config.toml
encoder_kernel_size = 7
decoder_norm = "layernorm"
decoder_cross_attention_every = 1
Rows from block 3 of the text decoder, named by matrix and row number. Rows with one number belong to one attention dimension. Each number is 128 + 32 x the weight over its row's rms, rounded and kept within 0 to 255. All counts start at 0. After the name is the row's rms in percent of the matrix's.
# q: cross-attention query (decoder.blocks.3.cross_attn.q.weight, 192x192), inputs 96-191
# k: cross-attention key (decoder.blocks.3.cross_attn.k.weight, 192x256), inputs 128-255
q.120 105 [127 110 154 114 167 112  54 136  80 160 155 139 120 114 108 167 138 135  50 159 232  89 116  83 123 140 108 171  95 141 144  86 112 128 150 190 140 118  98 150  98 141 176 163 126  69 127 109  89 132 157 130 129 108 178  92 130 104 183 188 113 128 125 117 167 107 157 154 116  71 139 120 149 170  96 183  38 162  94 157 132  80 151  89 107 141 126 187 173  70 120  91 117  91 189  90]
q.121 103 [168 133 183  87 104 136 124 127 178 154  91 124 153 148 120  14 137 132 125 136 174 189 166 111  93 103 164 162 124 130  87 123 111 123 111 125 111 117 186 160  83 128  98 164  96 106 136  99 106 135  70 147 100  74 131 157  85 136 140  38 190 149 142 103 129 125 196 127 136 141  94 158 139  73 121 123 128 127 135 107 137  90 148 129 137 122  64 116  71 127  79 107 117 166 124 113]
q.122 102 [112 115 119 140 150  82 152  83 154 144  97 150 130  91 137 190 134 106 176 104 158 200 101 171 139 163 116  83 153 165 129 169 109 105 143 202 177 156 119  75 154 129 116  82 120 122 139 200 169 115 166  67 112 200  59 113 146  97 134  89  80  93 111 168 137 132 166 174  94 148 153 151 122 126 120 149 150 100 184 165 134 103 181 154 132 158 126  80  99 166 113 146 143  95  62 122]
q.123 102 [120 157 141 156  97  84  79 125  91  59 119  97 119 136 176  72 117 173 123 153 100 181 138 136 130  95 158 189 151 167 126 117  77 131 149 162 139 105 167 150  46 124 120  96  88 111 132 154 154 156 185 108  88 129 137 161  96 138 150  36  56 136  99 146  90 111 150 126 152 158 128  87 164 148 102 135 128 175 113 108 141 159 107 139 165 104 120 164  95 103  96 156  78 146 146 141]
q.124 102 [133 155  31 172 141  86 171 196 120 119  69 131 136  76  82 143 132 118 120  83 114 123 118 152 114 103 113 146 104 166 124 151 157  78 146 111  53 195 155 133 163 144 189 118 183 164 111 106 181 146 144 131 148 101 134  83 102 120 188 104 154 136 123 176 103  90 109  95 125 126  90 153  84 119 131 127 187 153  89 127 143 114 119 133 152 117 150 147 134 111 101  88 116 125 137 116]
q.125 102 [145 137 174 130 139 122 124 217 171 148 145 145 133 133 144 130 156 156 167 131 116  75 145 126 151 132  91 111 129 100 129  71 155 136 103 134  92 145  93 100 130  88 131 112  77 132  91 117 157 131 117 172 133  97 181 207 155  98 117 214 192 136 114 189  75  97 145 123 177 187 127 131 158  36 187 118  77 124  72 119  95 163 124  97  97 163 124  80 178  97  87 104 125 116 103 104]
q.126 097 [ 66 107 100  95 175 123 106 116 108 105 135  60 121 135 127 181 133  98 122  92  96 169 151 108  98 111 134 105 142  97 149 117 137 126 153 107 138  74 118 158 186 111 196 122 131 122 102 122 134 170 121 135 156 155  85  93 179  78 106 132 121  61 171 135 145 163 133 107 101 151 109 166 151 182  58 100 175  91 133 173 115 181 144 125 141 119 145  66 200  90 154 138 110 138 124 139]
q.127 114 [ 89  87  73 143 166  84 162 146 152  85 176 159 145  76  73 145 176 106 103  86  92 111 107 163 119 156  87 143 182 178 101 143  98 142 138  78 133 146 164  80 160 120 148 143 126 123 199 125 150 196 145 113 138 144 156 187 151 128 138 151 100 142  57 150 136 105 113 172 121 125 132  86 108 185 168 113 130 148 148 189 187 149 154  39 139 132 102 152 142 149  87  76 140 124 130 110]
q.128 095 [168 139 125 101  98 142 119 172 179 147  87 116 132 102 132  92 155 141 137  85 108  97 165 114 122 101  81 127 125  81 167 141 130 112 113 146 159 203  85 196 124 107  57 112 156  76 135  82 118  92 119  86 139 159 157 169 178  89 112 137 130 159 147  97 130 161 146 120 122 150  86  78 103 109  96 124 114 159  74 132 117 139 111  82 183 116 114 135  95 141 121  83  67 161 113 107]
q.129 097 [156 110 139 124 138 122 123 132 106 153 162 171 101 183  97 176 152 168  79 147 126 151 138 135  95 161 106 127 162 156 170 129 119 176 114 150 158 118  90 149  53 154 146 105 163 162  98 156 171  87 102 116 124  73 188  98 136 109 167 104 141 113 113 171 111 144 141 160 161 119 130  93 109  81  96 204 126 106  52 122 163 117 158  85 111 192 141  97 124 137 139 113 218  76 120 140]
q.130 104 [184 108  66 115 149 133 109 127 156 152 119 122 110 121 137  70 123 141 160 126 170 130 116 121 117 104 178  49  95 177 164  87  97 153  80 210 119 151 176 146 181 146 147 143  82 188 150  92 147 162 152 162 146 103  79 120 134 130  73 155 150  59 150  94  86 170 158 130  91 152 145 122 203 129  78 158 173 187 100 170 107 108 169 179 111 128 133  63 133 103 106 166 159 138 173 124]
q.131 092 [133  98  67  91 126 111  94 161 178 105 134 119 145 154 195 137 102 107 135 203 176 147 132 173 124 139 152 137 165 221 124 133 123 126  93 133 145 108 165 128 148 155  99 123  74 124 141 150 142 145 133 123  38 151 123  75 133 140 158 174  73 145 121  88 173 126  88 139 141 145 106 150 175  88 149  91 137 109 137  85 143 102 172  89 181 129  99 156 147  80  54 131 105 102 130 110]
q.132 100 [125 162 112 145 208 101  77 115 155 105 125 145  98 138 192 118 166 166 117 144 112  88 107 177 181 115 151 144 139 224 157 150 112 135  95 149 153  86 139 124 165  89 123 138 115 110 108  99 147  87 136 141 154 167 112 139 184  70  96 134 147 101  77 113 146 139 130 171 142 129 166 147  85 148  91 150 113 170 108 153 150 119 118 175 103 108 137 135 123  96 113 107 131  93 101 121]
q.133 102 [143 111  89 147 127 184 129 147 126 127 165 134  99  82 114  78 144 123 141  62 137 134 116 142 148  56 111  70  71 204 121 132 111 126  83 133 175 110 128  71  57 100  93 129 113 151 159 121 179  86 154  71 160 156 110 115 115 116 133 120  97 107  75  89 130 133 107 149 129 159 122 118 206  97 102 139 139 176 106  71 121 138 137 189 162 150  97  76 102  81 127 154 100 195  82 163]
q.134 106 [141 124 135  72 159 101 149 143 126  93  47  69 133 130 149  72 158 133  93 123  97 108 213 170 142 157 144 135 117 155 183 105 184 132 175  95 134 138 130 116  65 121 190 191 111 180 135 141 180 143 159 173 161 169  97 151 109  77 121 150 120 102 140 158  96 149 187 122  96  90 197  99 114  97 140 172 113 141 121 147 163  56 105 106 127  92 146  93 117 230 126 109 115 147 108 140]
q.135 103 [119 148 105 113 105  92 128 168 129 140 133 194 145  75  97 131 114 148 114 134 100 173 118  99 124  86 123 128  64 101 168  90 125 104 159 122 144 145 124 161  93 157 118 129 127 151 115  52 144 163 179  79 187 131 135 114  54 154 126 164 103 144  73 154 104 108 139  66 108 147 102 105 128 188 101 195 115 119 189 134 114 130  80  67 120 132 122 136 147 119 129 120  93 175 130 119]
q.136 089 [152 123  88 204 151  96 121 114 108  81 144 131 180 166 128  93 155 110 170 128 125 102 150 102 136 191 120  80 147 111 135  74 149  65  91 199 182 142 117 132  64  81 118 135 176 168 155 159 101 143 107 106 144 113  86  89 123  96  98 133 113 137  91  35 123 135  79 119 123 132 108 124 131 158 162 158 100 121  44 218 133 120 107 133 147  97 128 118  91 167 139 119 138  77 130 125]
q.137 103 [ 72  81 115  97  69 125 121 144  52 116 166 111  96 140 124 141 109 122 133  94 133 141 189 146 103 188 131 164 123 134 152 140  86 171  89 128 137  91 163  99 121 149 166 182 125 111 149 122 181  72 142 133 146 194 151 133  71 178 132 193  96 113 161 104 106 141  96 128 162 131 131  70 117 146 142 131 107 160 162  73 111 111  69 153 140 129 139 129  65 148 177 164 126 181 183  95]
q.138 095 [145 121 164 105 134 135  85 176 106 153 103 133 119 117 108 138  97  98 170 169 167 104  83 123  55 100 139 161 153 169 139 134  89 171 156 117 126 193  38 146 127 140 102 134 146  80  82 151 153 121 157 100 125 142  94 118 161 163 117 110 125 131  94 107 147 148 164 162 162  68 109  88 192 138 109 142 111 124 108 188 201 114 107 160 123 126  67 126 149 113 103 152  97 151 133 117]
q.139 105 [114 125 142 122 147 154 128 142 143 138 111  42 148 126 159 173 116 150 114 140 178 128 133 129 150  99 122 115 152 162  83  98 127 175  71 191  92 157 125  76 117 129  95  82 179  74  75 126 143  82 137 145 173 100 170 117 159 148 126  56 113 159  52  97  92 118 128 110 191 107 147 144 150 152 111 186 104 135 137 101 144 143 123 113 133 148 106  79 126  92 105 154 131 109 113 102]
q.140 101 [ 82 157 146 149 182 118 130 102 164  99 106 124  57 176 144  78  65  86 134 101 132 162 135 115 129 142 171 165  87 135 111 150 155 102 184 138  97 141 131 173 138 127 133 141 131 204 127 112 152 134 155 211  63  91 117 104 169  84 104 120 165 124 175 146 100 139  63 142 104 153 156 183 145 127 122 139 151 147 146  89 122 101 154 130 131  88 108 196 130 125  79  67 164 142 127 120]
q.141 093 [125 144 122  90 147 133  95 127 121 188 169  74  70  66 141 156 132 115 149  90 148 111 176 162 131 112 109 149  67  63 206 136 131 160 166 154  88  86 136 160  99 146 115 141 125 155 129 122 147 145 146 160 128 126 120  95 142 101 129 165 142 135 152  81 127 201 132  98  81 152 171 157 171 145 165 145 175  92  93 178 171 128 105 121 132 115 155 123 110 172 106 147 178 126 101 155]
q.142 095 [ 79  86  63 160  99 138 133 130 101 139  93 164  76  91  99 156 159 192 107 149  74 128 117 128 150 164 115  75 130 165 109  89 136 159  84 113 108 134 162  58 137 178  65 154 120 152 135 161 169 102 159 121 120 104 189 125  90 132 118  99 125 104 130 125 147  95 167 142 122 159 125 178 136  92 167 127 183 169 132 126 135 106 132 174  92 195  92 141 117  58 148 145  93 182 159 110]
q.143 107 [175 164 122 135 144 171 170  95 174 138 122 109  93  69 110  47 113 108 125 110 143  81  98  64 136 130 162  99 129  99 135 173 170  70 158 110 147 126 132 151 156 107 153 119 100 133 114 143 167 168 193 193 152 104 121 132  83 113 120 132 155 111 125 127  99 112 120  55 125 130 115 108 155  77  97 145 131 166 130 101 129  86 149 186 120 157 115 149 138 138 126  75 138 152  83 109]
q.144 108 [113  86 179 128 125 143 145  64 137 117 131 142 157 109  86 180  86 127 130 143  69 102  88 145 120 117 159 118 114 109 192 113 104 131 116 133 178 159  94 126 195 131 113  79 124 160 127 126 176 141 129 159 190 141 122 100 154 105 136 105 133 136 162 102 147 108 188 122 106 159 145 133  64 180 108 121  99 124  92 156 163 137  22 118 177 156 196  86  94 156  72 135 105 135 115 107]
q.145 107 [153 175 148  61 156 104 110  93 103 100  80  93 137  74 100 134  87 115 129 101 147 113 127 122 156 101  85  90 116  92 152 156  94 148 135 147 172 135  89 138 157 143 129 155 175 130 108 129 137 129 146 185 189 141 115  71 129 137 133 153 150 158  96 119  75 107 177 112 135 155 139 143 174 143 134 135  99 183  82 203 134 133  84 143 181 148 231  67  81 130 140 143 140  62 144 139]
q.146 088 [130 160  62 122 115 100  52  67 125 123 190 149 109 206 158  73 134 104  86 170 190 147 116 147 123  86 129 140 103  85 149 174 124 185 139 146 134 145  90 142 142 108 100 125 147 149  95 132 146 194  88 165  68 156 161 132 184 122 197 119 133 107 131  96  93 107 124  89 125 170 107  93 116 127 140 148 120 107 117 136 145 103  80 150  85 124  96 106 107 107 112 144 143 126 124 171]
q.147 109 [122 170 153 123 170 173 121 153 121 105 151 161 116 117 120 128  86 107 158 161  70 130  90 111 116  81 106  71  70 157 116 140 113 155  75 148 125 110 119 157 127 126 109  43  92 120 120 123 173 104 131 200 128 158 113 163 147 150  95 116 163  95 139 107 117 107 111 111 151  81 165  96 124 149 102 134  87 108 128 115 173 124  96 191 113  74 104 156 137 163 115 102 130 183  53 133]
q.148 092 [132  66  73  99 141 107 110  55 114 139 151 156 118  99 101 119 107  99 115 123 164  94 106 144 120 162 146 140 111 134 152 118 151 159 119 101 151  97 133 105 121 104 123  77 110 104 115  93 149 126  90 106 172 102  96 143 134 108 121 110 127 167 202 168 142  81 121  99 145  96  80 141 131 139 131 125 168  99 139 124 126 118 112 163  97 148  86 140 159 144  88 100  96 113 119 120]
q.149 095 [134  97 136 142 145 190  92 122 134 125  91  74 137 186 101 160 151 146 159 103 115 133  75 101 120 129 123 157 127 135 185 180 109 131 144 105  83 102 131 162 120  94 125 133 131 130 102 138 159 163  99 162 169 107  64  98 117 163 140 173 114 117  89 132 128 154 125 136 170 176 136  79 183  99 111 143 120 103 173  81 133 160 109 174 139  97  58 151 167  79  94  95 107 105 143 149]
q.150 099 [155 147 121  96 109 134 150 109  97  85 117 142 132 131 178  52 143 113  85  74 109 149 153 104 115 178 127  94 109 128 167 169 138 133 169 159  95 136 176  92 132 111 137 127 110 132 184  74 191 132 145  94 136 148 150 153 124 168 185 114 174 136 129 114 110 161 108 169  83 137 112 119 171  95 161 126 171 154 135 129 118 131 134 143 130 203  81  83 109  78 124 136 142 166  58  90]
k.120 106 [ 80 151 110 108 102 164 129  96 120 112 169  94 161  91 111 106 130 124 104 208 119 117 173  73 108 134  94  90  90 123  70 149 138 117 102 124 131 116 169 193 103 127 128 123 137 102 210 147 142 121 110 126  98 122 112 107 125 154 123  40 158  84 173 116 125 114 167 161 121 145 118 180 126 208 138 138 167 115 131 135 125 164 192 120 160 183 104 160 133 125 130 125 149 113 124 173 154 130 135 100 141 102 140 145  95 101  59  91 148 125 109  97 172  85 133 118  86  78 145 134 162 114 150  92  66 102  92 136]
k.121 102 [ 43 148 126 129 101 174 130 100 118 128 169 157 111 138 153 129 157 112 134 119 136 204 158 140 131 123 140 111 144 202 105 144 127 152 116 154 111 126 122 122 216  44  86  91 106  78 118 131 137  94 109  96 159  76 169  99 147 121 119 198  68  97 106 127 156  78 121 106 166 161 196 167  60 154 110 100 165 115 109  86 203 158 161  95 122 161 113 119 123 168 128 139 144 133 148 179  97  91 112 152 140 111  79 140 159 121 154 150  91 101 159 124  59  75 108 175 157 128  99 136 175 191 149 138 192  99 124 149]
k.122 097 [167  90 232 119  72  96 148 122 117 106 100 177  97 128 191 101  84  82  95 132 146 118 115  90 142  41 188  99 139 100 186 138 174  98 126 105 164 157 114 145  78 203  92 151 133 154 129 105 156 153 145 207 167 153  66 112 116 127  85 133 156 130  91 100 125  83 113 116 145 101 116  95 100  89 126 160 116 131 126 111 159  93 109  81  90 143 138 151  77 136 149 159 145 132 126  92 127 175 139 122 143  97 127 137 209  82 162 128  86 151 177 116 150 153 148  90 203 134 144 150  94 102  92  92 102 132 119  80]
k.123 098 [107 140 110  88  60 108 185 137 168 110 145 218 102 123  61 173 138 117 148 137 193 139 143  93 174  82 125 130 122  67 146  73  93  90 149 200  72  74 113 122 147  91  95 156  72  82 148 107 149  81 178 142 104 126  98 111  90 176 122 111 134 108 104 147 127  80 141 136 136 160 137 129 122 105 140 142 103 119 171 125 172 107  54 159 159 145 110 172 173 109  84 125 120 101 170 160 137 103  79 108 148 140 147  54 117 152 122 125 121 119 150 101 132 106 106 174 157 111 110 143  93 145 168 146 155  97 169 172]
k.124 099 [143 188  84 111  90 119 152 178  93 159 154 113  97 177 141 125 160 155 120  89 158 136 108 107 160 158  96 121 154 129 149 124 167 116 132 163 149 117 124 105 108 107  93 162 119 104 154 106 127  91  90  80 212 114 191 149 141 104 101 129 129 106 135 160 171  91 160 135 103 117 173 138 141 130  94  82 111 186 158 133 149 210  47 135 127 158 137  59  76 139 150 131 137 158 143 167  76 100 103 148 137  99 172  63 116 137 138  81 160  47 143 135 145 100  94 168 135 147 128 149 133 139 106  76 103 130 101  91]
k.125 098 [157 150 117 135 121  98 130  95 130 133  93 128  97  86  86  95  66 140 134 142 101  75 123 117 109 152 106  73 111 140 105 103  31 178 157 114 135 114 157 140 146 144 132 104 115 197 126 201 149 116  86 117 112 101 131 127 119 155 213  99 106 134 147 123 119 192 166 125 139 133 128 115 115 121 124 203 186 179  81 187 101 156 127 157 155 149 136 171  82 146 150 154 116 124 114 146 176 168 121 145 118 122 108 154  58 147 173 148 140  93  82 173 110 149  94 162 101  97 101 131 119 139 164 154  87 148 144 144]
k.126 095 [131 122 108  95 171  90 164 194 129 121  94 196 193  97  72 169  84  87 152 120 115 132 171 146  68 103  33 124 153 114 179 161 169 103 159 104 150  99 140 124 173 128 113 180 148 124 111 106 101 147  99  98 113 114 153 116 127 120 110 134 115 103  96  97 126 167 117 153 134 114  99 132 155  65 189 108 184  78 109 116 143  66  90 180 102  78  75 186 178 124 109 142 125 125 158 108 151 114 101 113 169  85 117 134 116 150 183 139  94 134 138 149 157 160 119 130 124 180 167 102 166 132 107 121  95 122 195 199]
k.127 113 [164 125  89  71  73  49 175 101  96 160 100  77  85 128 170 130 100 143  78 183 112 104 104 120 175 154  99 144 169 114 148 148 123  95 106 146  97 163 152 117  95 195 132 184 194 102 166 140 123 121 150 162 134 109  80 121 100  50 135 102 121 155 173 170 100 163 123 137 153 154 139 142 108 114 181 168 161 179 170 106  94  98  88 127 160 110  95 146  76  83 105 133 128 160 134 151 125 135  80 209 113 115 131 154 149 149 117 126 125 113 125 121 153 184 107  95 122 145 202 155 108 111 112 143  84 128 136 152]
k.128 099 [136 117 134  74 179 168 127 150 107 122 127 165 137 164 187 115 102  96 182 138 138 118  53 141 114 157 105 131 148 149 153  72 130 207  91 128 101  94 147 124 112  84 158  76  69 131 131 127 106 121 112 138 154 174 145 138 143 156 108 124 116  94 171 133 156 133 147 106 191 155 109 169 146 142 145  95 140 173 147 103 138  94 151 145 103 143 118 109 197 102 158 144  69 141 138 160 128 162 191  89 109 123 140 158 135 101  75 116 155 137  73 101 152 188 158 119 126 167  92  76 173 190 120 148 132 159 153 137]
k.129 107 [147 118  85  77 133 147 138 121 128 154 141 210 140 118 142 177 184 116  70 119 129 208 119 133  88 110 132 115 125 142 111 181 184 118 119 165 147 139  90 118 177 123 141 182 109 115 147 104 142  89  67 161  72 106 103 166 114  97 136 125 182 137 136  74  81 112 169 168 141 107 118 182  78 116  93 155 115 154 145 107 208 134 122 126 115 158 180 105 129 100 152  92 142  84 156 122 139 168 136 107 151 153 120 116 140  88 134 162 181  95 143  93 103 135 100  95  94 156 157 149 190 166 122 173  96  84 108 149]
k.130 101 [136 150  76 109 107  86 102 179 163 173  80  80 128 109 107 157 116 184 155 139 174 159 110  89 168  99 164 174 137 128  90 139 100 125 118 124 163 145 126 160 156  91  74 132 144 165 150 137  94 135 101 108 174 137  90 125 112  94 197  74 113 160 137 122 105 125 134 144 153 127 132 121 132 193 108 171 156  48  52 144 185 120 127 184 152 105  93 141 113 167 108 157 105  80 133 144  93 136 119 143 170 167  63 164 140 107 185 137 142 116 108 120 128 113 156 148 171  99 164 135 130 109  89  67 106 149  98 129]
k.131 101 [123 108 124 127  99 101 122 148 100 129 133 119 132 134 131 183  92  93 114 200 145 130 160 137 122 161  99 175 137 124  68  88 156 166  70  78 199 133 156  79 107  98 147 141 123  84 126 102 136 183 112 129 163 175 100  74 104  79 100  75 180 177 164  88  43  85 165 163 161 156  53 139 145  94 151  84 150 167 144 132 167 154 178  97 103 124 123 117 117 134 135  69 131 137 165 104  53 181 137 159 143 103 111 143 142 102 121 138  93 115 135 205 119 157 200  99 140  93 183 148  99 168  82 124 139 111 116 140]
k.132 104 [121  92 105 127 121 176 131 120 116 157 151 102 144 112 102 156 101 183 134  98 165  85 198  83 152 162  91 126 141 137 127 140  93 206 168  92 100 140 120 100 116  93 125 176 113 159 131 128 126 150 122  93 139 104 112 161 153 166 125 143  89  76  95 104 115  87 104 171 144 151 161 129 117 154  68 154  90  42 129 139 116 112 146 206 181 134 124 150 112  97 165 146 148 183 172 105 117  80  75  48 107 156 166 136 111 121  64 140 125 149 101 136 221  76 166  75  99 174 166 159 107 102  78 125 113 125 147 207]
k.133 103 [ 88 127  89 165  90 150 172 104 106 116 130 110 126 105 141 135 121 143 157 124 150 115 179 140  61 109 141 116 166  86 112 103 132 120 148 141 156  97 134 138 192 145 128 103  85 129 142  85 135 186 143 136 190 120 102 127 116 147 114 168  78  92  76 192 141 121 108 133 152 102  64 186 175 163 177 148 161 110 139 176 115 160 190 181  88 120 126 145 155  62 167 140 132 131 134 113 198 147 142 181 174 105 132 149 138  77 184 176 142 134 115 212 107  98 106  72 119 177 159 111  68 100 145 117 119 197 144 111]
k.134 108 [132 182  63 122  82 117 137 128 102 102 180 130 171 151 106 111 146 140 133 130 119 118 132 104 125  87 147 199 195 136 104  64  53 138 168  55 147 164 141 155 141 153 119  92 154 151 114 136  99 124 156 137 129 135 148 156 133 130 146  94 137  95 142 134 170 153 155  77  83 152 138  49 125 104 123 213 118  98 105  84 163 131 151 140 149 124 114 133 182 142 129 180 121 160 130 183 150 127 114 155 130 167 127 155 107 100 109 104 154 163 109 132  65 175  88 100 139 167  68 160 148 104  41 140 111 139 101 120]
k.135 106 [141 104 158 131  92 147 130 131 131 157 136 110 135 128 112  60 144 151 127 110 119 188  67  91 100 130  76 165 126 108 179 146 151 160  91 118 159 123 114 157 123 120 151  64 168  99 164 103 121 109 106 186 113 131  53 133  64 136 176 108  86  91 116 143 120 159 159  66 130 192 153  85 175 147 165 124 129 188 147 161 158 150 152  66  86 122  83 120 136 104 128  99 110 140 152 119 175 178 117 121 106 120  82 139  70 146 149 141 101 143 137 107 115 120 114 166  96 135 102  96 188  88 133 172  79  77 107 172]
k.136 087 [172 145 120  95 162 129 143 152 131 170  75 151 126 170  94 135 185 158 206 158 110  96  84  80  98 153 107 142 106 116  96  91  97 143 141 127 154  85 138 116 107 116 106 115  83 151 159  96 131 123 138 115 122 179 182 121 115 176 166 153 106 169 216 113 116  98 118  90 112 100  95  98 102 141 142  80 102 110 119 134 152 131 129 144 137 124 157 112 155  89 174 108 156 129 182 152 171 191 127 131 150 114  76 134 118 140 161  78 121 181 159 125 133 126 131  76 147 167 144 149  77  90  60 112 170 148 150 140]
k.137 097 [124 157  95 107  68  92 119 119 165 140 125  78 124 136 111  42 176 155  91  61 129  99 157 145 143 113  96 155 175 147 162 117  89 129 196 187 179 116 139  71 138 171 117 192 139  81 176 125 155 118  90 105  83  82  78 149 107 160 148  94 138 102 166 143 175 151 152 109 166 156 172 152 145 122 171 135 161 147 157 144 120  94 126 100 134 199 129 129 104 109 152 139 146 154  94  94 116 120 149 119  79 138 114 144  89 125 118 176 109 107 134 145 153 168 145 161 113 121 113 135 170 126 111 132 107 119 106 127]
k.138 096 [160  75 120 170 102  64 115 145  82 133 119  70 163 184 124 187 122 165 130 130 136 125 123  70 204 108  91  97 126 159  74 182 133  93 103 127 140 111 173 114 123 159  97 106 100 187 105  99 148 122 130 142 188 130  43  63 127 118 125 107  70 140 118 120 107 136 199 106 162 119 121 158 135 114  48 123  72 144  98  62 126 150 137  92 182 120 132 163 135 134 123  86 160 190 133 135 129 151 122  73 168 119 114 179 168 157 116 129 131 140  69 149 131 171 151 152 132 137 143 136 126 146 111 137  84 130 116 106]
k.139 104 [111 112 174 166 136 151  54 136 152  97 192 196 191  42 192 200  97 121 134 156 149 146 164  91 110  88 127 112 136 107 179 183 111 111 145 125 139  98 141 114 147  99 119  90 114 107 117  99 124 122 128 128 132 138  78 141 144 143 117 158 112 109  90 125 153 175 159 132 140 148 107 115 176 118 117  53 135  43 213  36 103 126 150 174 168  38 146 130  76  90 143 108 119 112 141 137  95 123 157 104 132 130 147 142 100  92 165 118 180 106 108 114 149 132 102 128 151 144 130  92 154 124 144 122 148 108 186  95]
k.140 104 [153 185 141 147  77 131 133 176 128 156 116 118 137 138 156 140 126 111 159  94 172 132 117 103  88 126 151 120 108 181  78  50 134  99 116 139 180 134 129 154 128  79 103 140 117 149  91  98  79 115 162  77 152 124 144 121 120  62 195  84  90 116 189 119  76 124 146 140 149 156 165 183 111 127  92 118 118 145  82 122  88  59 153 117 138  91 107  99  92 110 159 137 126 109 115 103 113 207 193 167  86 120 106 123  80 152 184 112  82 127 178 146 129 108 143 109 113 186 112 177 130 147 150 100 104  90 140 205]
k.141 092 [229 141 111 149 116 163 136 132  92 147 145 103 137 119  89 109 113 127 113 103 115 184 114 181 163  97  74 179  98 136 154 145 115 121 125 130 176 131 186 197 117 110 132 106 136  94 143 138 103 128 129 161 136 124 178 116 103  76 132  93 114 121 129 161 145 116 148 136 190  83  87 109 108 158  95 116 129 108  87 122  99 116 121 126 148 219 164 130 156  90 133 170 107 130 107 109 149 128  75 182  94 163  64 101 134 104 148 233  89 117 148 105  86 127  81 137 112 150 130 178 131 172  92  84 122  89 143 152]
k.142 100 [183 142  71 104 168 101 174 139 179  97 108 159  95 142 168 139 121 154 104 108 145 128 202 136 144 130 134 124 141  83 155 109  98 126 180 135  95  73 118  86  95 147 120  77  94 211 176 132 103 102 130 129 135 104  80 150 114 161 169 152 205 139 141 162 139 157  71 178  72 115 145 173 127 116 110 145 168 149 157 117 100 176  96 142 133 157 116 184 151 131 135 101 129  74 160 195  93 108  89  74 129  87 125 117 112  99 127 168 136  96 126 159 143 156  77 106 149 179 139 131 117 111 133 154  73 134  97 122]
k.143 102 [177 146 158 137 125 143 156  97 147 121 121  71  96 134 181  79 110 114 105  93  90 148 100 141 162 140 107 116 130 127 135 165 116  64  79 120 148 145 133 133 125 124 109 125 174 124 168 172 108  87 153 121 201 138 139 160 215 145 161 129  81 126 107 121 127 141 111 117 115 134 174  71  90 133  78  88 178  99  80 109 182  63 105 108 109 104 161 108  96 181 137 119  97  97  99 105 101 159 138 127 139 202 186 162 165 142 139 116 139 107 142 176 111 134 130 161 126  81 131 125 139 115 160 139  89 117 159 161]
k.144 108 [ 98  70 227 215 139 150  84  54 138 145  98 111 216 116 116 114 150 135 162 105  78 124  91 132  93 184  80 103 134 140 168 162 139 125 128 162 122 167 111 150 113 134 124 159 131 117 112 189 121  78  89 127 109 128 115 135 137 127 126 168  82 128 139 183  89 131 147 108 105 139 143 117 121 116 102 153  54 114 158 129 122  75 106 128 181 157  76 123 110 196 146 147 103 133 171  83 108 109 114 163 186 120 107 108  98 166 111 139 159 163 106 118  97 132 124 195 147 171  94 129 158 167 109 154 138 103  84 139]
k.145 104 [135 111 183 110 122 158 132 123 125 122 136 128 174 106  94 148  89 126 169 105  70 163 113 117 151 126  87 115 149 124 146 125  80  97  93 131 221 169 150 161 109  95  65  85 126 187 113 124 136 102  43 104 124 129 102 114 111 116 128 102 134 143 133 186 150  87 150 103 133 130 121  66 135 144 157  97  80 145 142 123 141 111 111 160 109 120 100 146 145 145 133 160 107 103 100  83 130 125 112  92 141 136  65  54 161 180 114 126 148 150 111  91 178 125  69 126 111 139 157 156 159 122 114 141 151 105 115  76]
k.146 101 [147 112  78 149  93 108  88  53 152 177 133 134 115 115 205 104 135 129 120  92  98 122 152  59 117  89 116  83 141 172 137 150  99  89  91  50 143  84 115 154 134 130  71 143 152 113 162 141 144 129 104 131  81  97  99 154  71 128 162 116 132 153 150 176 132 121 110 119  95 145 149 135 109 113 137 119 106 135 130 125  99 125 129 119  77 175 123  52 184  88 213  92 165 119 119 171 132  84 129 134 142 144 123 101 138  89  68 112 165 147 147 105 153 106 138 133 145 170 144 130 118 192 143 126  70 121  64 129]
k.147 111 [ 44 174 174 141 149 163 119  61 167 131 169 111 130 136 138 152 161 141 196  58 142 139 140 112 154 115 132  98 170 151 169 135  88 121 117 156 101  85 103 167 108  84  80 155  73 123  93 135 100 176 159  93 114  96 165 173 121  89 115 167  91 111  95 111  95 117 130 135 119 131 180  89 120 115 135 163  94  70 162 117  71  90 102  74 157 103 115 203  88 140 166 157 170 196 146 116 128 113  81 127 117 146 123 108  80 108  96 114 130 159  81 114 147 131 137 144 114 126 130 208 165  84 145 193 112 115 133 136]
k.148 092 [152 119 163 158 165 167  97 132 120 132  88 173 126 146 108 104  84 193  99 126  76  98 168 116 179 114 138 174 138 105  80 110  66  97 111 130 119 102 118 128 125 113  90 122  89 125  84 143  84  88 164 115 120 136  77 141 183 105 119  96 117 159 144 130 107  87 133 115 133  77 115 165 171 113 148 187 112 155 103 143 128 199  59  53 112 122 137 152 159  34 141 105 113 167 135 128 153 119 103 212 111  78 137 167 106 168 180 141  92 155 137  87 166 143  84 115  82 145 135 181 101 145 120 110 116 167 115 125]
k.149 101 [141 135 136 169 106 101 102 187 111  91 120 107 138 110 200  97  97 101  47 138 129 124  68 117 144 130 121 141 121  96 122 131 148 123 142  86  95 122 156 150 105  86 182 110 133 102 115 103 105 176 160 118 136 188 105  98 143 136 177 134 129 127 154 113 176  94 120  49 188 200 160  77 139 164 138  81 143 145 153 133 150 127 152 110 133 160 122  97  72 138 126 148  88 201 205  87 103 140 137 125 124 150 110 168 158 121 137  93  83  54 136 131 121 147  59 128 136  94 103  87 178 102 116 104  29 134 169  79]
k.150 098 [133 192  93 136 116  92 127  98 128  71 120 122  92 156 124  15 179 152 105 135 111  88  91 160  98  84 141 158 137 119  73 114 126 105 128 117 141 123 143  87 170  91  96 140 167 115 150 128 103 138 158 156 162 119  67 149 127 137 109 139 140 154 131 122 108 117 103 150 130 110 177 183 117 142 114 149 182 154 113 132 113  88 122 160 157 124 130 139 168  88  55  75 166 116 104 132 125 188 130 143 133 123 132 154 160  90 173 152 195  52 138 147 189 125 115 148 143 173  72  69 115 117 158 120 105 144 133 131]